Weights of a small class-conditioned image flow-matching model.
Model: 14M parameters, 64-pixel images, arch dit, norm rmsnorm, activation swiglu, moe expert_choice, patch size [8, 8], layers 6.
Rows from expert 0 of block 3, named by matrix and row number. Rows with one number belong to one neuron. Each number is 128 + 32 x the weight over its row's rms, rounded and kept within 0 to 255. All counts start at 0. Numbers have three digits each. After the name is the row's rms in percent of the matrix's.
# gate: expert gate (model.blocks.3.mlp.gate, 4x192x384), inputs 288-383
# up: expert up (model.blocks.3.mlp.up, 4x192x384), inputs 288-383
# down: expert down (model.blocks.3.mlp.down, 4x384x192, transposed), outputs 288-383
gate.170 101:137099123071093104133106129140125085135149066127107103143235110113133063131098057096133090154145115135057168104131134147168166133158151159107125122143162160146113153142128107155213102109162113138128123087255141021114083118093100130131130145149150117130145089135161118121137133155150105148
up.170 104:155142124138136061197169135135170112157119157130137117139152120189156126112130169064137141157114102129153255138125161146140076104096165127125133162152151121124139153130165140158066117124132153115134131126142142078127132151080097159168109138111105094171098165137142161115114120114102104152
down.170 098:173134114135119134152139119187100152124152205116154127109083134081196200157099169120142098120123128144203123113143107118165161147086138172116104131144162127165106095136204149151239086152103098110129123156176103185211078112102121142147123116101135125058174128116151097158152155088075200180
gate.171 068:061152122164127113099120074167149106165130096155157095111010147137124044129040168152122095134116109104088104130129145097101110116070154100074106073092087167158095141130036151148044121091072096158152125144106112108138145116143116143164127123129123143157137139130190150155125127129109105131
up.171 095:138120138134132104198144119151114081109165164107111070142120167099125176104123167123105158117123112130224255091142136193160144146163112112152110160162187246122156120083151131105115108064159179094123143106064136223135172154129127164126141089142135109195118128104156145127094104135062108160
down.171 093:074112137134103180103161119181096114142147141127138138085135119136128068136122139176101144122132119132043157148142128118098118085095142131114112087146215124149117144129046114138154123140075086114107104120198159079107132117114115153135155113144106138124141098128142126152125126109191112116
gate.172 092:134159134156137147120128145106104125110151191153219172109127148159131078105117200136109121161124133133125119110119122125096205130155146105098141036108208051135118099133125159164069134142110160138094116158063122115095118128072146088143142163129134157078147188121131119164149166116163119151
up.172 086:156150133110147149169166149126120082109101136156118125131138146131176118142105120071124119124119117112093112140114117117140181145160148091099131152129113167100172114129156136131114141088112139118132130137032143136089124122109119113083089091178136146096125152142206145131153119121152152144
down.172 100:157121122125157159155098098171131164088145117150079145106133176136105159127138154153167136122066123109137121110148152177069117102127145154158077097150104105123116131117131123158146140173105132155124107175192095134136166160127091103148136125137120166080092092150173166125110136143104164164
gate.173 115:055119127090095152195153115075076140166130092133126110125204152242156127124113172195095143100105127142129119141159101139191084119092172168105134088135201165158076132148079105149163100142092157132130107099089125090121187115083135130174165121130144101142048149134050152142096126182095123116
up.173 105:128147089132152104121174092153137131142152140146131122149125124121144171072080143153100157112129129153152162120138116127088127121091102215112133157124000000119145123141118102130149125083125105124117131145130119138120162095167140131086086153099169103133081065090144131148123092109151122119
down.173 103:152092124129111078153105133067147188130136069145119113142052141123113108146103140163126116125156146120095064123124114126128134126161134170130137190131255011096134122144081109110143123138164042149109165118019160138084142145170109145101123128148072128133114159135179129129112125136149124090
gate.174 102:100126131136101161087094161146076142147097087111143120128071132132175097159162111169146131143181133167102145103143145121120153129155126111122130166131159177125111131113203101130162133136127085134137105127111157129152113131144112079175144119133133161086098165141094070132150176138113145057
up.174 113:198114144127136140140097131143133103135097063128094162106150124121073056133143117044182122122075139115125142120143130114155112127120134046113171153127131133144148112125157121095093112081190142140114140200129086192106133114131160167068135129111158085171169124120162117097100078136157077174
down.174 094:150123103137154109154136097181165130143125109139044128139144135157120186132134107197067157113140159148200206125116125139135135115125132126132138146121171063154106137124139190172176122215114115138166131140135125163130116168136110127145138151097137108138161115139170072154141151122127211235
gate.175 088:162120119100137147137124120071099129128135134115112133099086142140186173101077120217142156144156122134155090132160172106129166126128094085107156197124166032110129125122158126157143164128109080142125122142000129194182151088133133116144130117163139116098115115157146135116125101124156104158
up.175 088:081098113113131150175161184139045130154139182160204123146146124067139180075122164194108172124171134127127236135133164126144154151013152093144131044105084166145140156115203130147142107094096164100136153095131111173120136148122078163171116167146128132103151131150037094117117114149139131041
down.175 084:106113099114135143133118133118086183175130151142151165097151120135064090131162171103105178153101138095116108137132151133111146107088141205117121076160161112149109114122136135139112118124048114128119081135184133100149139108137144155061146135116120119097114081113243164117097103091128045173
gate.176 076:134151117141145127115148119167152108126073166122145138151086114078104174118142185217086141126115123141161174162130134165101176133084127058127132074151086226113125104144041162142171114075142039149087114127114165136134093091119090124111097108127109082114063061098116127175132124159123161201
up.176 092:182133163151141090116102150137146123124127124115062079114131141125084162088109135039154115150099110110122105154159135087146108121092133081140130133168153155102091156143207117122087152110122131148161131120078119093186107154091164122200166156105121097133196146112136112123165115136080115148
down.176 089:116130155139131138170136146087125138132155153129128117134078153125132138151118039130144132132141119156180165124132113123181129146178131103159085196113153034149138129118143117140150073132134099100112142108065158129165129110123127110184117092118137115101128128153123122092114154097099101079
gate.177 086:096147133115124154097092119147104086118142140112124114138182143173146041095078121092109147109106103112118029138131154099095135133184161124101123118102181053124159111106106137109100148169129152126138127109054104143128179136117144146099125120125143126116165118139255146117121097120134123058
up.177 095:047141124136158117094175146080113140117142096122124129148152121165171132149155111133120094111125169098133106114142110129098143138174080105149089084112151138116158124127169142154108136070090107150120117107202126053151148130136149130102143144151153174111104127134025161154122154125168149134
down.177 090:141117120140104133193157118156079163137143124129147115097158108183071157180143154144102114128106156109108157099144191141126081124173131146147141133126074164132102135128147152157138097141082081139109136160025155123135143121136106155109127136119069140158112100140031179120135110094121176142
gate.178 072:098129093159124182129168108068075160171089177118091135123091140133107128153137218243102184156123110140140078166135173126185092135017137101106140128117075166124098183133126131171154127161135127132152119132141109117153116085111156126173127166120105106140078140143091162148128124124176135096
up.178 085:074107148111124159128114108097102164178105154115077141146129103145202082127153151084102134139130107156147111144150129160117144146076130184086187127126194134128130121132130117164122109126144173148139136089094126118081105102135134113189139135163106118137103110126219106137148138149188136147
down.178 089:155124137112131153167124155081132121107081073109034136155129150119135110170101130161095136134110152110048081131115130118102064147142112133127176106107181131136113129112120117129139090113150097169120179129140141067107136125099163109141140103147094070135140171111072077136100166124142115105
gate.179 081:148120082194102134096129095168116083139142188104173113118153128131084155123134147255082128194122113136143097137144099152135122140131164134141127107120083221114135143112108149144113103120119153159115113106083068095147080148127131102147120112130126159060186110141122167166084177151122098192
up.179 102:146097115136114152109115116149161131108140026127099115109127115134109101110139161107122127135108084142179062132133131130125154141232146070130106132123220016132156136136089091122096129142086093125110117167208105171153123128118164076152159111116109170081106149119086119097097133129044119145
down.179 102:110157097145113124115132150173143137159124151108116131096134119155145059141114165093142131128127127133082099117133107147132196118070160112120126082096222170099117114134070147105106161157129174117134101163173170133146132113172107133113131127103109153133106108127159112153156122149131070195
gate.180 183:054078153123130203171137099100145103177106128146115124111183150157126133194117106202081126150135116160091046160104140124100174114159176148099111111151109157122106129134107143138230138131150169089108088118117029136138118075149134092155131133115111144067105131137115179152096121167159042112
up.180 106:112100063106115209119130099199105151153138132138166130161142078108163152170098094121121128121181108153171135124151170133149146168142072103116161152098124149127192102080092161141224156192130121127104132120152054078118090149132114126108153102103117100087067081126128101152101114159139119118
down.180 116:165098176163079161132105097161127144120134093127168156192122102120160136168118109095123075108195108163199166185129139088133109166128149180129098140081110126124112161144176187141106092131183148078157135074115117157170192062190153039027102142138111106136129135166121186114183152136107115149
gate.181 121:108123142105140107088141100134163120144112138102087137137059111167111120174130106136156080123115135158139141134147131123166099116000144124150118148136124168121103160137161127134144127138139137126172137093255141091105083131148140125153109107108082034144139130132062076145114147143113142166
up.181 116:107143134152128210067138194097137206133082109192197131102170095144200079125096124117134150099135160106102124152101137139153084132054137093125142117113244170126138133102168152132127168130123147143087127179204124134093128166094128118112156132180176159064113150122067176128177081140172129106
down.181 099:108159106116117121172167170094143140123168120106089133138123129168217091140139124126094118123139131127101192138118157123144135136022117164116145111076141163138111109097097153110109106165119148153138149097034124132146111127132130147131110105121129159215123158127069097123164150104131138093
gate.182 119:077100129126142121123109132174131160133102086151190136134131155054100119140093052080109081130136125117120060113106186075128178105156119159118111097141156012114089122126129134136104153196115152127151133118216089077108091142124088141177147149123119056152176139138053125139145095120188142115
up.182 107:149130111161160094135141120095134136090104120092153141127095114136126127077110233215133154130126116115231066103144157118129150142111116086115164096125127110121134111102075103115122113104143152124183156119150162168133173143111145120064138180157097105212153149115077156138144121125121118133
down.182 098:107120090131097117093092155135138153120150122151102129148092095125061080085160138185178171138126134129098145176109106111146177114162080155153100161111079074165165138106112095097127106093131097082142108142110127161130173120166157146142115157118149094154116117130023157138104103119181124113
gate.183 091:122126114145112067119125171175114161152194099145125126124147119164154101089161083086117161141113121177122106126111130153113115139148172111135128108131100028135134128129135128169123135118069217125100127090172153145201153100117119095168122175133141130092214120123101108150132148115140113112
up.183 096:142109146120118138072139117104148130127072129121188124154115103101118157075136171058140095145163116145129099141146193118139177132195088097173168116140109142131115146116122129145138106143092066106127146145107113069139132156159138114095128171137084117162144139128043076116100104151123110187
down.183 099:153154106138105163135100095129134170118186124135133107103107144133150058162131140168167080131112131133184152148172097134121154141075168168146114114134000088106099131115188122110160139122157143105115121164168101152156098089158123099086156134146139126091131127133146144146126087095144164142
gate.184 109:158122098149139165097130126137091105130052101171107113114179131135132142079094125168085158153076144109180037108139155089088177152088133179181117121111121156126107147125075129119110104103147155098127111114141137085116110131154136136134152147122124050069167105126204132149117146141122102100
up.184 103:142122119131125160090132159134109065087130119111023139115137104215159177111108167143136118109086125135144117131180114133146138101171181111163141148126192069118131111116155079139154136091148208112159102141078152109133129132147114133116140106054143130054120150117237118150144162096137159106
down.184 108:107129169138163158082113132127094126146140059076107104113144160126236099118105107120128119116102107131083105135178140151124058146041120144135128131127249155128106206108103124148146093127124142127127150135089113106136102111128118163111096130126164128083134131120009140127116133069199127175
gate.185 104:122171116105113113120136120108113100147111101135112137151139137133159127035106169221100139145142096119150143149144175109116118119150143121104112091151166103126104142100180127119104101138094091091149112156120101101159168097096116099228102097134108137151142122154149113137136095157074024145
up.185 096:112132149138087140051107129125113169101144134163195145124095133106153152114162063139147144124164126084028096180132104120085158126121101105125114102122029166146145129145048128119076122176147023176127129163182133143099149090148125140149135098101121126096123123157093113136123165096145167153
down.185 103:110138116128116092075138130113158097129143145160140162085174110147104113110178119095121130148095123093146065127137122109128155103127124073134105078133013113151133137087135124114104165131074071114121086145162162132117118139120146127063141160124105146108122064128139145144104105134107064118
gate.186 100:144111124129143109140177130150082167125100148171119123110095151097078158089143191226118136154107105138165117118138137111090147113118090174134086034146093112117133121154134136141093134078125060134107117113193146064119095145141138147108136164147122114114149092137082105154152148140109126104
up.186 096:154118083130111085131135088146129095129136116125072143092106139132057101137107162179097086138090097168142148154117111132162100133084132047142148188121023184142076137174064104113084080122117111138162126135125124046118074104112145120181118104156116153141094121119124087125100184127089129181
down.186 084:140163096171139081163117125137143109121162151141158128118130144121152032155082121192129117125137143119060030128131127167112115115111139148137104132112207056126137110136143077135116128124130107132133148130014173145119176125193083156124110155130122134074146145121087154137126160135154103070
gate.187 082:165122142147136139132184122167098100136115141118138142139165115096157255067132205128103159111133138128195161126173153143170099117100140167148119102120182106162182121141203129139122118147145101134101137167066131152104163138130178092111135117108096124173175119143066073141110094146095100067
up.187 092:109108136072150139192161125182129039136124132086155114169143141080145103121143138190182154102176129144145091130093142129114159121113166131141083196105047137120144148102110107135196100090137058098118143156076080149097139106123134123103128079135140140207090085111155136121138074134100078103
down.187 095:151080145163137169146130129139149135135170173119103134140148129163137145160129092218173149132088119100112086089144134124106182131147127170133091148156202075140117121140122136090129135144140123102123127128149118052121195159095102159147152107106095145131130111087137164146112123092140103149
gate.188 105:164120122118099191086108116104163118133111182169038151112177107114093121107133114097157154143151084120142195160141134147112124143112109084105112132121125195105112128150115132133089128127139120137130131156164109056160065152158077102215139099138118131190096091121129104132158152135127085194
up.188 099:126156172158154109124125146127210143198147156125188144079136153076091104126127073070136089112145125158106163145103161116096112119171109144113098143110182067129083142141123168139056143131148137131110135153131109143134098152119109133151119152132149111133165140135123097119146129136127077194
down.188 105:142104113109099115134114063151157149169095181099055136104133153136114170172106149142098169109147144104073213137094118120139130108180098172143154139166142107136137072132149158158166110128100056121125161127097117167191075179106111139149130109139127086077109096153210074176099163097150156171
gate.189 121:084081130078134137102092114118144147177134153157146164104118128171135065141104104147121089123124131149066134164129154104094233115079120097064101089109058025157089115146058148146132099158147122150133121115081073140117116107135120132210130127102140083036092110129132167143145124124171070165
up.189 115:208132118104115084125129152078129097124132114162121143135116120085142143057155154127138088147132129118156219110120126117130163137167094076146104134145000097112100161124052142146071132111124134131153130165120185175152115162151134133081144140137144137122202088186170098126152127128079148173
down.189 111:115093123130135172140130134109121094114131151124154137110131126118146082115136116101151129122132120133214200155132140103134174124049134090124106084116000239144152143102193173143121110134134202143155102146139081150191109122078154122221128120115145098154136125125121120132123149100118157142
gate.190 099:088145100051141165118097149158150060132123103131112149083161114197098161105144138121093125132118071127147112139117092180098231120108120182143110168171131090119095116142120130109082116131108204078127103111242133159081150156155104134128098132092109171079138065127123109106136172110150156120
up.190 101:113158128161133190167134137135101201117121212157083118124124116072205126110085145091124150102141159149173140111131172089101005137088131085154141146119186092093130093132146134144186152108124120157122145139110157110152105110125136137104151141105155058144083133133064138152164081135148152078
down.190 097:162153136142155182074164083062115170157118132146099134155074101161148153091127114107148135124129156126155129137146151169142079131184130043122127085135202110183118151147100110144105137142124118160071120117172135139121162145132139142177162146113098074127087112125167137114137140110115113187