Weights of a small class-conditioned image flow-matching model.
Model: 64-pixel images, arch dit, activation swiglu, moe expert_choice, patch size [8, 8], width 384.
Rows from block 2 of a small class-conditioned image flow-matching model, named by matrix and row number. Rows with one number belong to one neuron. Each number is 50 + 15 x the weight over its row's rms, rounded and kept within 0 to 99. All counts start at 0.
After each neuron's rows are labels from the 100 images, of 14848 (inputs lightly noised), where the neuron reaches its largest size: "top examples" is what is common among them. Only what is clearly more common there than usual is listed. The data: capsule endoscopy frames (Kvasir-Capsule).
# gate: MLP gate (model.blocks.2.mlp.gate.weight, 1152x384), inputs 55-109
# fc1: MLP up (model.blocks.2.mlp.fc1.weight, 1152x384), inputs 55-109
# fc2: MLP down (model.blocks.2.mlp.fc2.weight, 384x1152, transposed), outputs 55-109

gate.726:49 34 20 41 64 41 30 20 31 35 57 52 45 59 41 51 31 80 53 45 66 65 49 30 28 57 52 74 44 54 62 45 55 78 32 67 41 57 50 48 53 75 46 53 65 16 33 54 41 66 72 83 61 63 80
fc1.726:54 20 72 49 84 45 61 50 49 41 39 54 79 55 35 85 78 66 26 47 36 52 61 50 61 79 47 26 55 23 58 46 52 28 71 41 30 50 59 55 52 40 63 33 39 67 44 58 40 45 38 74 60 31 30
fc2.726:50 43 53 29 38 26 30 47 65 75 66 44 39 51 64 33 58 41 39 49 14 33 58 72 71 24 40 55 51 30 40 60 38 61 66 40 51 77 32 55 51 38 27 57 69 52 51 61 84 42 51 78 23 45 50
top examples: finding: ileocecal valve

gate.719:45 27 58 50 34 33 62 54 34 77 47 53 75 22 51 36 56 85 41 31 37 36 54 72 41 70 55 36 49 44 50 47 78 33 48 52 29 62 48 54 62 52 62 44 33 34 62 30 76 36 58 35 78 44 48
fc1.719:51 64 53 38 51 65 23 57 48 48 56 57 37 59 47 55 36 59 65 58 68 53 56 36 58 40 23 39 35 43 50 44 19 59 40 16 55 61 34 45 68 40 23 56 36 49 61 60 32 27 30 62 56 81 19
fc2.719:47 39 69 66 64 85 14 60 46 73 60 45 27 53 48 25 07 62 49 43 48 20 53 56 54 56 73 60 48 36 49 45 40 52 60 64 51 62 47 36 59 47 67 43 65 52 49 39 57 47 57 30 56 28 88
top examples: finding: ileocecal valve

gate.500:53 36 28 55 61 47 59 27 46 50 40 44 42 58 35 23 72 40 48 46 24 77 43 61 39 63 42 68 43 91 03 79 65 18 57 55 24 43 48 29 39 43 40 75 39 60 55 76 44 71 68 43 60 48 47
fc1.500:40 48 17 48 52 00 58 70 39 45 35 39 32 45 64 42 50 41 37 41 46 31 60 47 50 56 68 70 72 81 45 67 64 42 53 63 34 70 52 51 36 39 43 75 27 46 66 42 70 55 66 43 35 54 24
fc2.500:56 42 33 46 54 43 38 15 62 55 58 42 60 55 60 38 65 48 51 54 58 12 51 42 55 75 45 61 58 34 99 35 55 32 39 34 72 44 63 22 53 68 39 63 33 51 46 87 41 41 36 43 26 35 27
top examples: finding: foreign body

gate.76:59 54 22 67 49 57 43 55 53 56 52 66 75 64 49 47 57 48 41 45 56 22 47 50 49 65 69 78 54 41 37 34 32 56 49 70 45 53 57 62 50 40 46 49 48 46 41 39 51 52 68 75 59 48 61
fc1.76:76 59 42 83 38 46 48 83 28 53 74 61 33 63 71 48 73 47 51 51 67 33 42 33 41 48 69 66 33 57 47 30 40 50 55 66 62 55 20 74 44 40 51 42 47 40 44 37 48 37 44 55 65 55 53
fc2.76:36 58 66 40 42 43 61 31 60 56 55 52 51 38 45 67 16 87 54 58 64 58 39 30 44 68 50 38 47 46 52 55 44 53 61 69 71 12 24 45 47 54 40 63 80 70 49 42 51 19 74 51 67 31 32
top examples: finding: ileocecal valve

gate.431:57 46 33 50 60 58 67 63 54 53 39 47 72 65 57 32 59 41 45 41 22 30 50 84 47 46 73 62 69 42 43 51 35 60 61 72 38 43 32 41 54 32 34 57 27 56 71 53 65 64 67 69 53 37 50
fc1.431:53 48 60 52 39 53 33 39 32 54 60 53 42 74 34 56 36 76 57 38 56 57 41 49 50 59 60 50 47 40 50 52 63 52 36 74 52 43 44 52 66 49 59 51 56 86 45 58 56 58 56 45 54 89 24
fc2.431:59 26 45 35 86 60 78 65 48 36 58 46 45 52 57 30 36 99 51 40 60 61 54 70 30 47 51 39 51 41 47 41 48 50 45 47 66 70 40 19 59 33 43 52 51 62 60 42 66 59 18 56 48 13 69
top examples: finding: reduced mucosal view

gate.748:35 38 61 29 74 39 47 56 64 37 67 55 53 54 60 50 37 45 50 28 43 57 53 70 70 49 65 43 55 36 44 60 26 61 56 47 34 69 61 56 59 25 53 47 30 42 38 25 51 47 55 00 64 50 47
fc1.748:38 41 52 40 38 53 34 45 80 46 31 60 41 58 31 41 33 35 58 67 70 65 59 91 50 48 36 51 35 65 39 61 00 80 42 24 36 63 68 10 53 63 39 47 37 57 54 65 49 53 18 39 46 51 45
fc2.748:49 58 39 67 59 54 58 46 54 64 48 47 51 49 73 71 61 31 46 51 78 50 53 10 27 47 56 57 26 67 53 44 57 55 55 69 49 37 45 37 15 45 34 64 30 76 31 23 32 44 57 63 29 35 38
top examples: finding: pylorus

gate.215:46 54 48 82 75 30 27 41 58 40 43 40 38 56 61 54 64 65 38 40 56 39 61 54 42 49 41 79 59 44 65 39 04 52 45 84 53 30 38 27 29 35 46 64 47 39 49 60 60 58 98 31 51 41 31
fc1.215:31 43 42 56 78 54 66 43 34 53 59 37 35 20 42 52 59 43 39 49 53 61 65 46 70 72 43 51 43 29 52 50 58 33 48 67 39 71 50 64 56 92 35 52 60 31 78 77 45 42 54 12 55 74 52
fc2.215:62 61 39 49 28 72 26 35 57 45 54 71 36 00 36 37 48 31 55 35 60 75 45 36 68 69 51 61 52 32 42 59 25 40 60 52 42 37 32 40 60 38 68 57 47 61 45 56 55 39 69 47 52 30 65
top examples: finding: ulcer

gate.143:56 50 34 37 57 58 51 44 46 46 48 47 58 53 38 23 97 22 63 60 57 53 37 78 43 59 46 49 51 48 41 36 77 50 65 47 66 28 48 68 49 64 58 63 63 80 47 59 30 51 28 45 38 49 65
fc1.143:54 69 29 54 44 28 62 64 40 52 55 46 78 61 64 32 36 77 32 37 46 36 69 39 54 41 52 52 61 53 44 37 28 54 69 66 40 51 39 46 52 51 50 72 43 55 51 28 60 52 63 84 65 47 35
fc2.143:45 46 67 38 47 67 39 57 46 36 65 56 47 49 25 72 63 50 45 50 74 45 49 47 28 50 62 72 65 55 28 30 70 48 64 35 71 63 49 49 74 10 40 45 54 63 50 59 36 31 65 55 32 52 62
top examples: finding: pylorus

gate.220:50 59 66 40 59 45 36 45 62 43 34 46 59 40 49 44 60 71 52 55 71 32 49 27 41 41 54 72 51 56 37 82 47 66 56 59 34 51 67 35 43 63 71 40 44 39 62 50 84 42 92 18 29 25 50
fc1.220:45 50 58 45 23 52 29 47 49 57 42 54 53 41 54 39 60 47 31 56 77 50 68 11 49 55 42 42 56 52 35 73 58 61 48 62 37 53 52 83 49 81 65 36 39 22 41 57 65 43 34 63 44 21 56
fc2.220:62 57 65 43 60 60 30 60 46 48 61 32 41 55 47 51 30 62 69 57 60 62 44 48 36 53 52 68 47 42 43 43 55 73 17 84 47 51 52 59 75 41 28 64 49 62 59 55 44 45 03 27 70 53 29
top examples: finding: reduced mucosal view

gate.22:38 41 45 89 56 00 30 49 40 46 67 54 64 56 56 57 66 50 44 37 39 58 54 41 26 41 55 61 58 40 58 38 56 63 46 39 51 54 41 54 68 50 68 35 40 51 30 39 58 56 53 72 36 57 48
fc1.22:51 75 27 28 48 48 53 45 69 62 26 39 16 35 35 31 45 59 58 47 61 53 65 43 82 49 51 51 51 47 44 24 38 47 61 49 60 58 40 35 45 30 31 59 54 62 75 50 60 42 53 28 83 35 50
fc2.22:41 49 31 17 73 60 47 41 57 51 60 52 32 42 56 56 44 77 57 49 28 36 62 66 39 49 45 66 69 54 48 52 74 51 56 75 41 44 36 32 40 36 55 60 29 37 41 55 51 62 52 56 49 34 55
top examples: finding: ulcer

gate.239:56 49 37 59 45 41 44 54 88 50 57 66 40 22 55 43 23 72 52 52 39 62 50 77 49 45 51 45 32 54 41 37 56 49 45 42 48 36 61 81 44 17 66 54 49 86 64 52 61 41 69 62 53 38 63
fc1.239:51 34 57 55 34 28 82 66 35 45 26 52 66 48 60 42 43 52 48 53 59 42 72 64 47 45 57 58 64 57 45 47 49 49 72 49 46 62 29 00 58 70 48 48 47 42 39 46 41 40 18 55 55 67 52
fc2.239:40 46 53 73 59 23 52 55 45 52 54 39 70 34 42 58 31 21 43 55 59 49 60 19 63 83 62 38 52 54 48 59 39 62 43 63 46 40 54 47 39 66 49 49 39 78 50 55 65 47 35 75 52 40 47
top examples: finding: lymphangiectasia

gate.192:45 42 40 61 49 25 30 48 63 46 40 61 62 50 70 56 18 67 57 32 56 57 62 57 60 40 48 37 58 40 58 41 55 42 76 62 42 82 40 69 55 70 83 48 31 47 66 48 62 48 45 47 61 65 45
fc1.192:40 43 38 49 45 51 50 55 43 60 43 33 44 54 53 47 93 28 42 48 52 44 53 54 41 55 62 49 53 64 53 54 20 58 47 45 55 38 56 32 34 46 24 60 44 38 53 49 47 59 55 66 43 37 32
fc2.192:45 45 57 50 52 56 52 67 52 50 47 58 42 59 47 25 18 57 55 38 49 58 47 74 50 41 49 48 53 37 56 46 46 41 48 37 61 38 68 37 56 58 52 45 48 49 47 59 47 41 57 61 35 34 69
top examples: finding: reduced mucosal view

gate.332:61 72 96 44 36 87 32 38 47 59 58 36 41 47 29 65 41 34 61 60 65 93 34 54 44 66 51 54 40 58 60 27 56 56 28 71 64 34 82 34 35 54 52 44 50 47 52 57 56 62 31 41 55 50 70
fc1.332:53 49 66 52 36 48 41 34 77 72 49 44 42 46 56 38 42 32 65 66 52 61 31 66 45 56 58 35 41 66 61 60 29 43 62 33 14 41 57 62 37 52 63 58 45 59 66 46 47 52 60 37 28 52 47
fc2.332:45 47 49 48 51 71 70 69 40 54 38 58 45 55 55 55 45 68 70 66 37 51 86 26 34 64 63 61 53 61 48 46 74 66 77 32 25 45 39 48 64 61 34 55 63 55 67 37 52 51 36 38 54 45 52
top examples: finding: pylorus

gate.586:39 41 66 56 57 57 55 56 61 56 59 27 63 41 60 58 38 28 71 57 36 40 30 46 31 51 50 26 56 75 24 57 51 47 56 61 62 59 59 85 50 37 55 49 31 32 36 36 82 47 36 62 45 33 64
fc1.586:14 79 81 32 54 69 40 75 32 35 66 36 44 78 46 47 70 28 59 49 44 36 11 52 30 44 57 59 55 73 32 62 41 54 56 32 45 46 59 20 34 69 08 54 66 15 34 57 63 43 44 21 10 37 62
fc2.586:77 61 49 40 51 43 34 64 37 61 52 43 66 35 55 23 26 44 28 66 58 45 62 65 50 49 58 45 43 66 42 38 76 32 42 54 54 73 82 60 44 57 46 74 52 76 28 52 89 36 18 49 31 35 66
top examples: finding: reduced mucosal view

gate.442:51 45 27 37 40 46 23 47 66 65 18 50 59 38 58 53 40 44 41 43 62 50 58 03 45 42 46 44 63 54 49 53 34 48 54 74 45 54 56 46 54 49 76 33 53 35 62 45 42 34 89 50 52 47 48
fc1.442:52 43 47 19 29 57 41 49 69 20 54 22 51 44 47 61 20 26 44 57 65 69 59 40 46 55 40 49 37 41 36 49 55 42 55 36 62 50 54 48 60 64 48 67 47 51 20 64 38 42 59 51 59 53 43
fc2.442:37 34 44 39 41 46 51 29 40 31 67 48 69 53 60 45 45 29 74 45 50 50 57 30 45 76 70 59 57 27 50 49 73 53 64 73 49 63 33 34 43 79 58 43 34 53 53 43 28 67 84 41 35 53 65
top examples: finding: reduced mucosal view

gate.237:47 87 46 58 55 21 48 44 34 45 41 56 55 40 69 60 47 64 22 46 52 49 50 38 39 51 62 56 69 70 56 50 67 50 51 34 44 62 39 56 63 32 74 47 38 38 45 32 72 51 49 35 43 45 44
fc1.237:48 45 47 71 59 58 22 44 63 39 72 50 79 58 34 68 47 49 79 38 60 24 53 25 55 65 57 46 59 51 55 27 53 26 56 41 69 64 34 99 70 70 63 55 44 67 26 54 51 38 38 38 57 55 33
fc2.237:51 36 57 42 59 99 51 39 74 36 42 64 48 54 29 40 81 43 46 60 52 49 34 64 55 83 54 65 43 33 27 45 28 58 73 59 63 46 79 82 59 21 48 43 42 41 34 51 60 52 74 39 70 34 98
top examples: finding: ileocecal valve

gate.439:44 03 48 30 39 51 41 46 48 38 72 55 65 70 57 75 43 41 55 44 38 29 61 35 37 38 55 60 35 38 63 48 43 47 61 57 17 75 53 73 03 58 42 50 67 57 49 55 18 49 49 73 44 42 48
fc1.439:46 86 93 60 57 99 48 29 52 74 50 41 52 55 16 49 50 48 42 43 51 44 44 43 71 48 22 17 15 60 48 79 35 52 57 50 62 28 50 47 61 44 51 14 58 54 55 77 39 53 31 45 61 53 70
fc2.439:50 62 37 29 49 55 35 30 39 49 51 43 34 43 38 34 50 56 72 44 53 37 38 60 39 42 46 29 63 41 48 51 41 18 59 51 37 42 45 33 19 63 51 40 51 44 49 39 37 57 56 25 50 52 35
top examples: finding: reduced mucosal view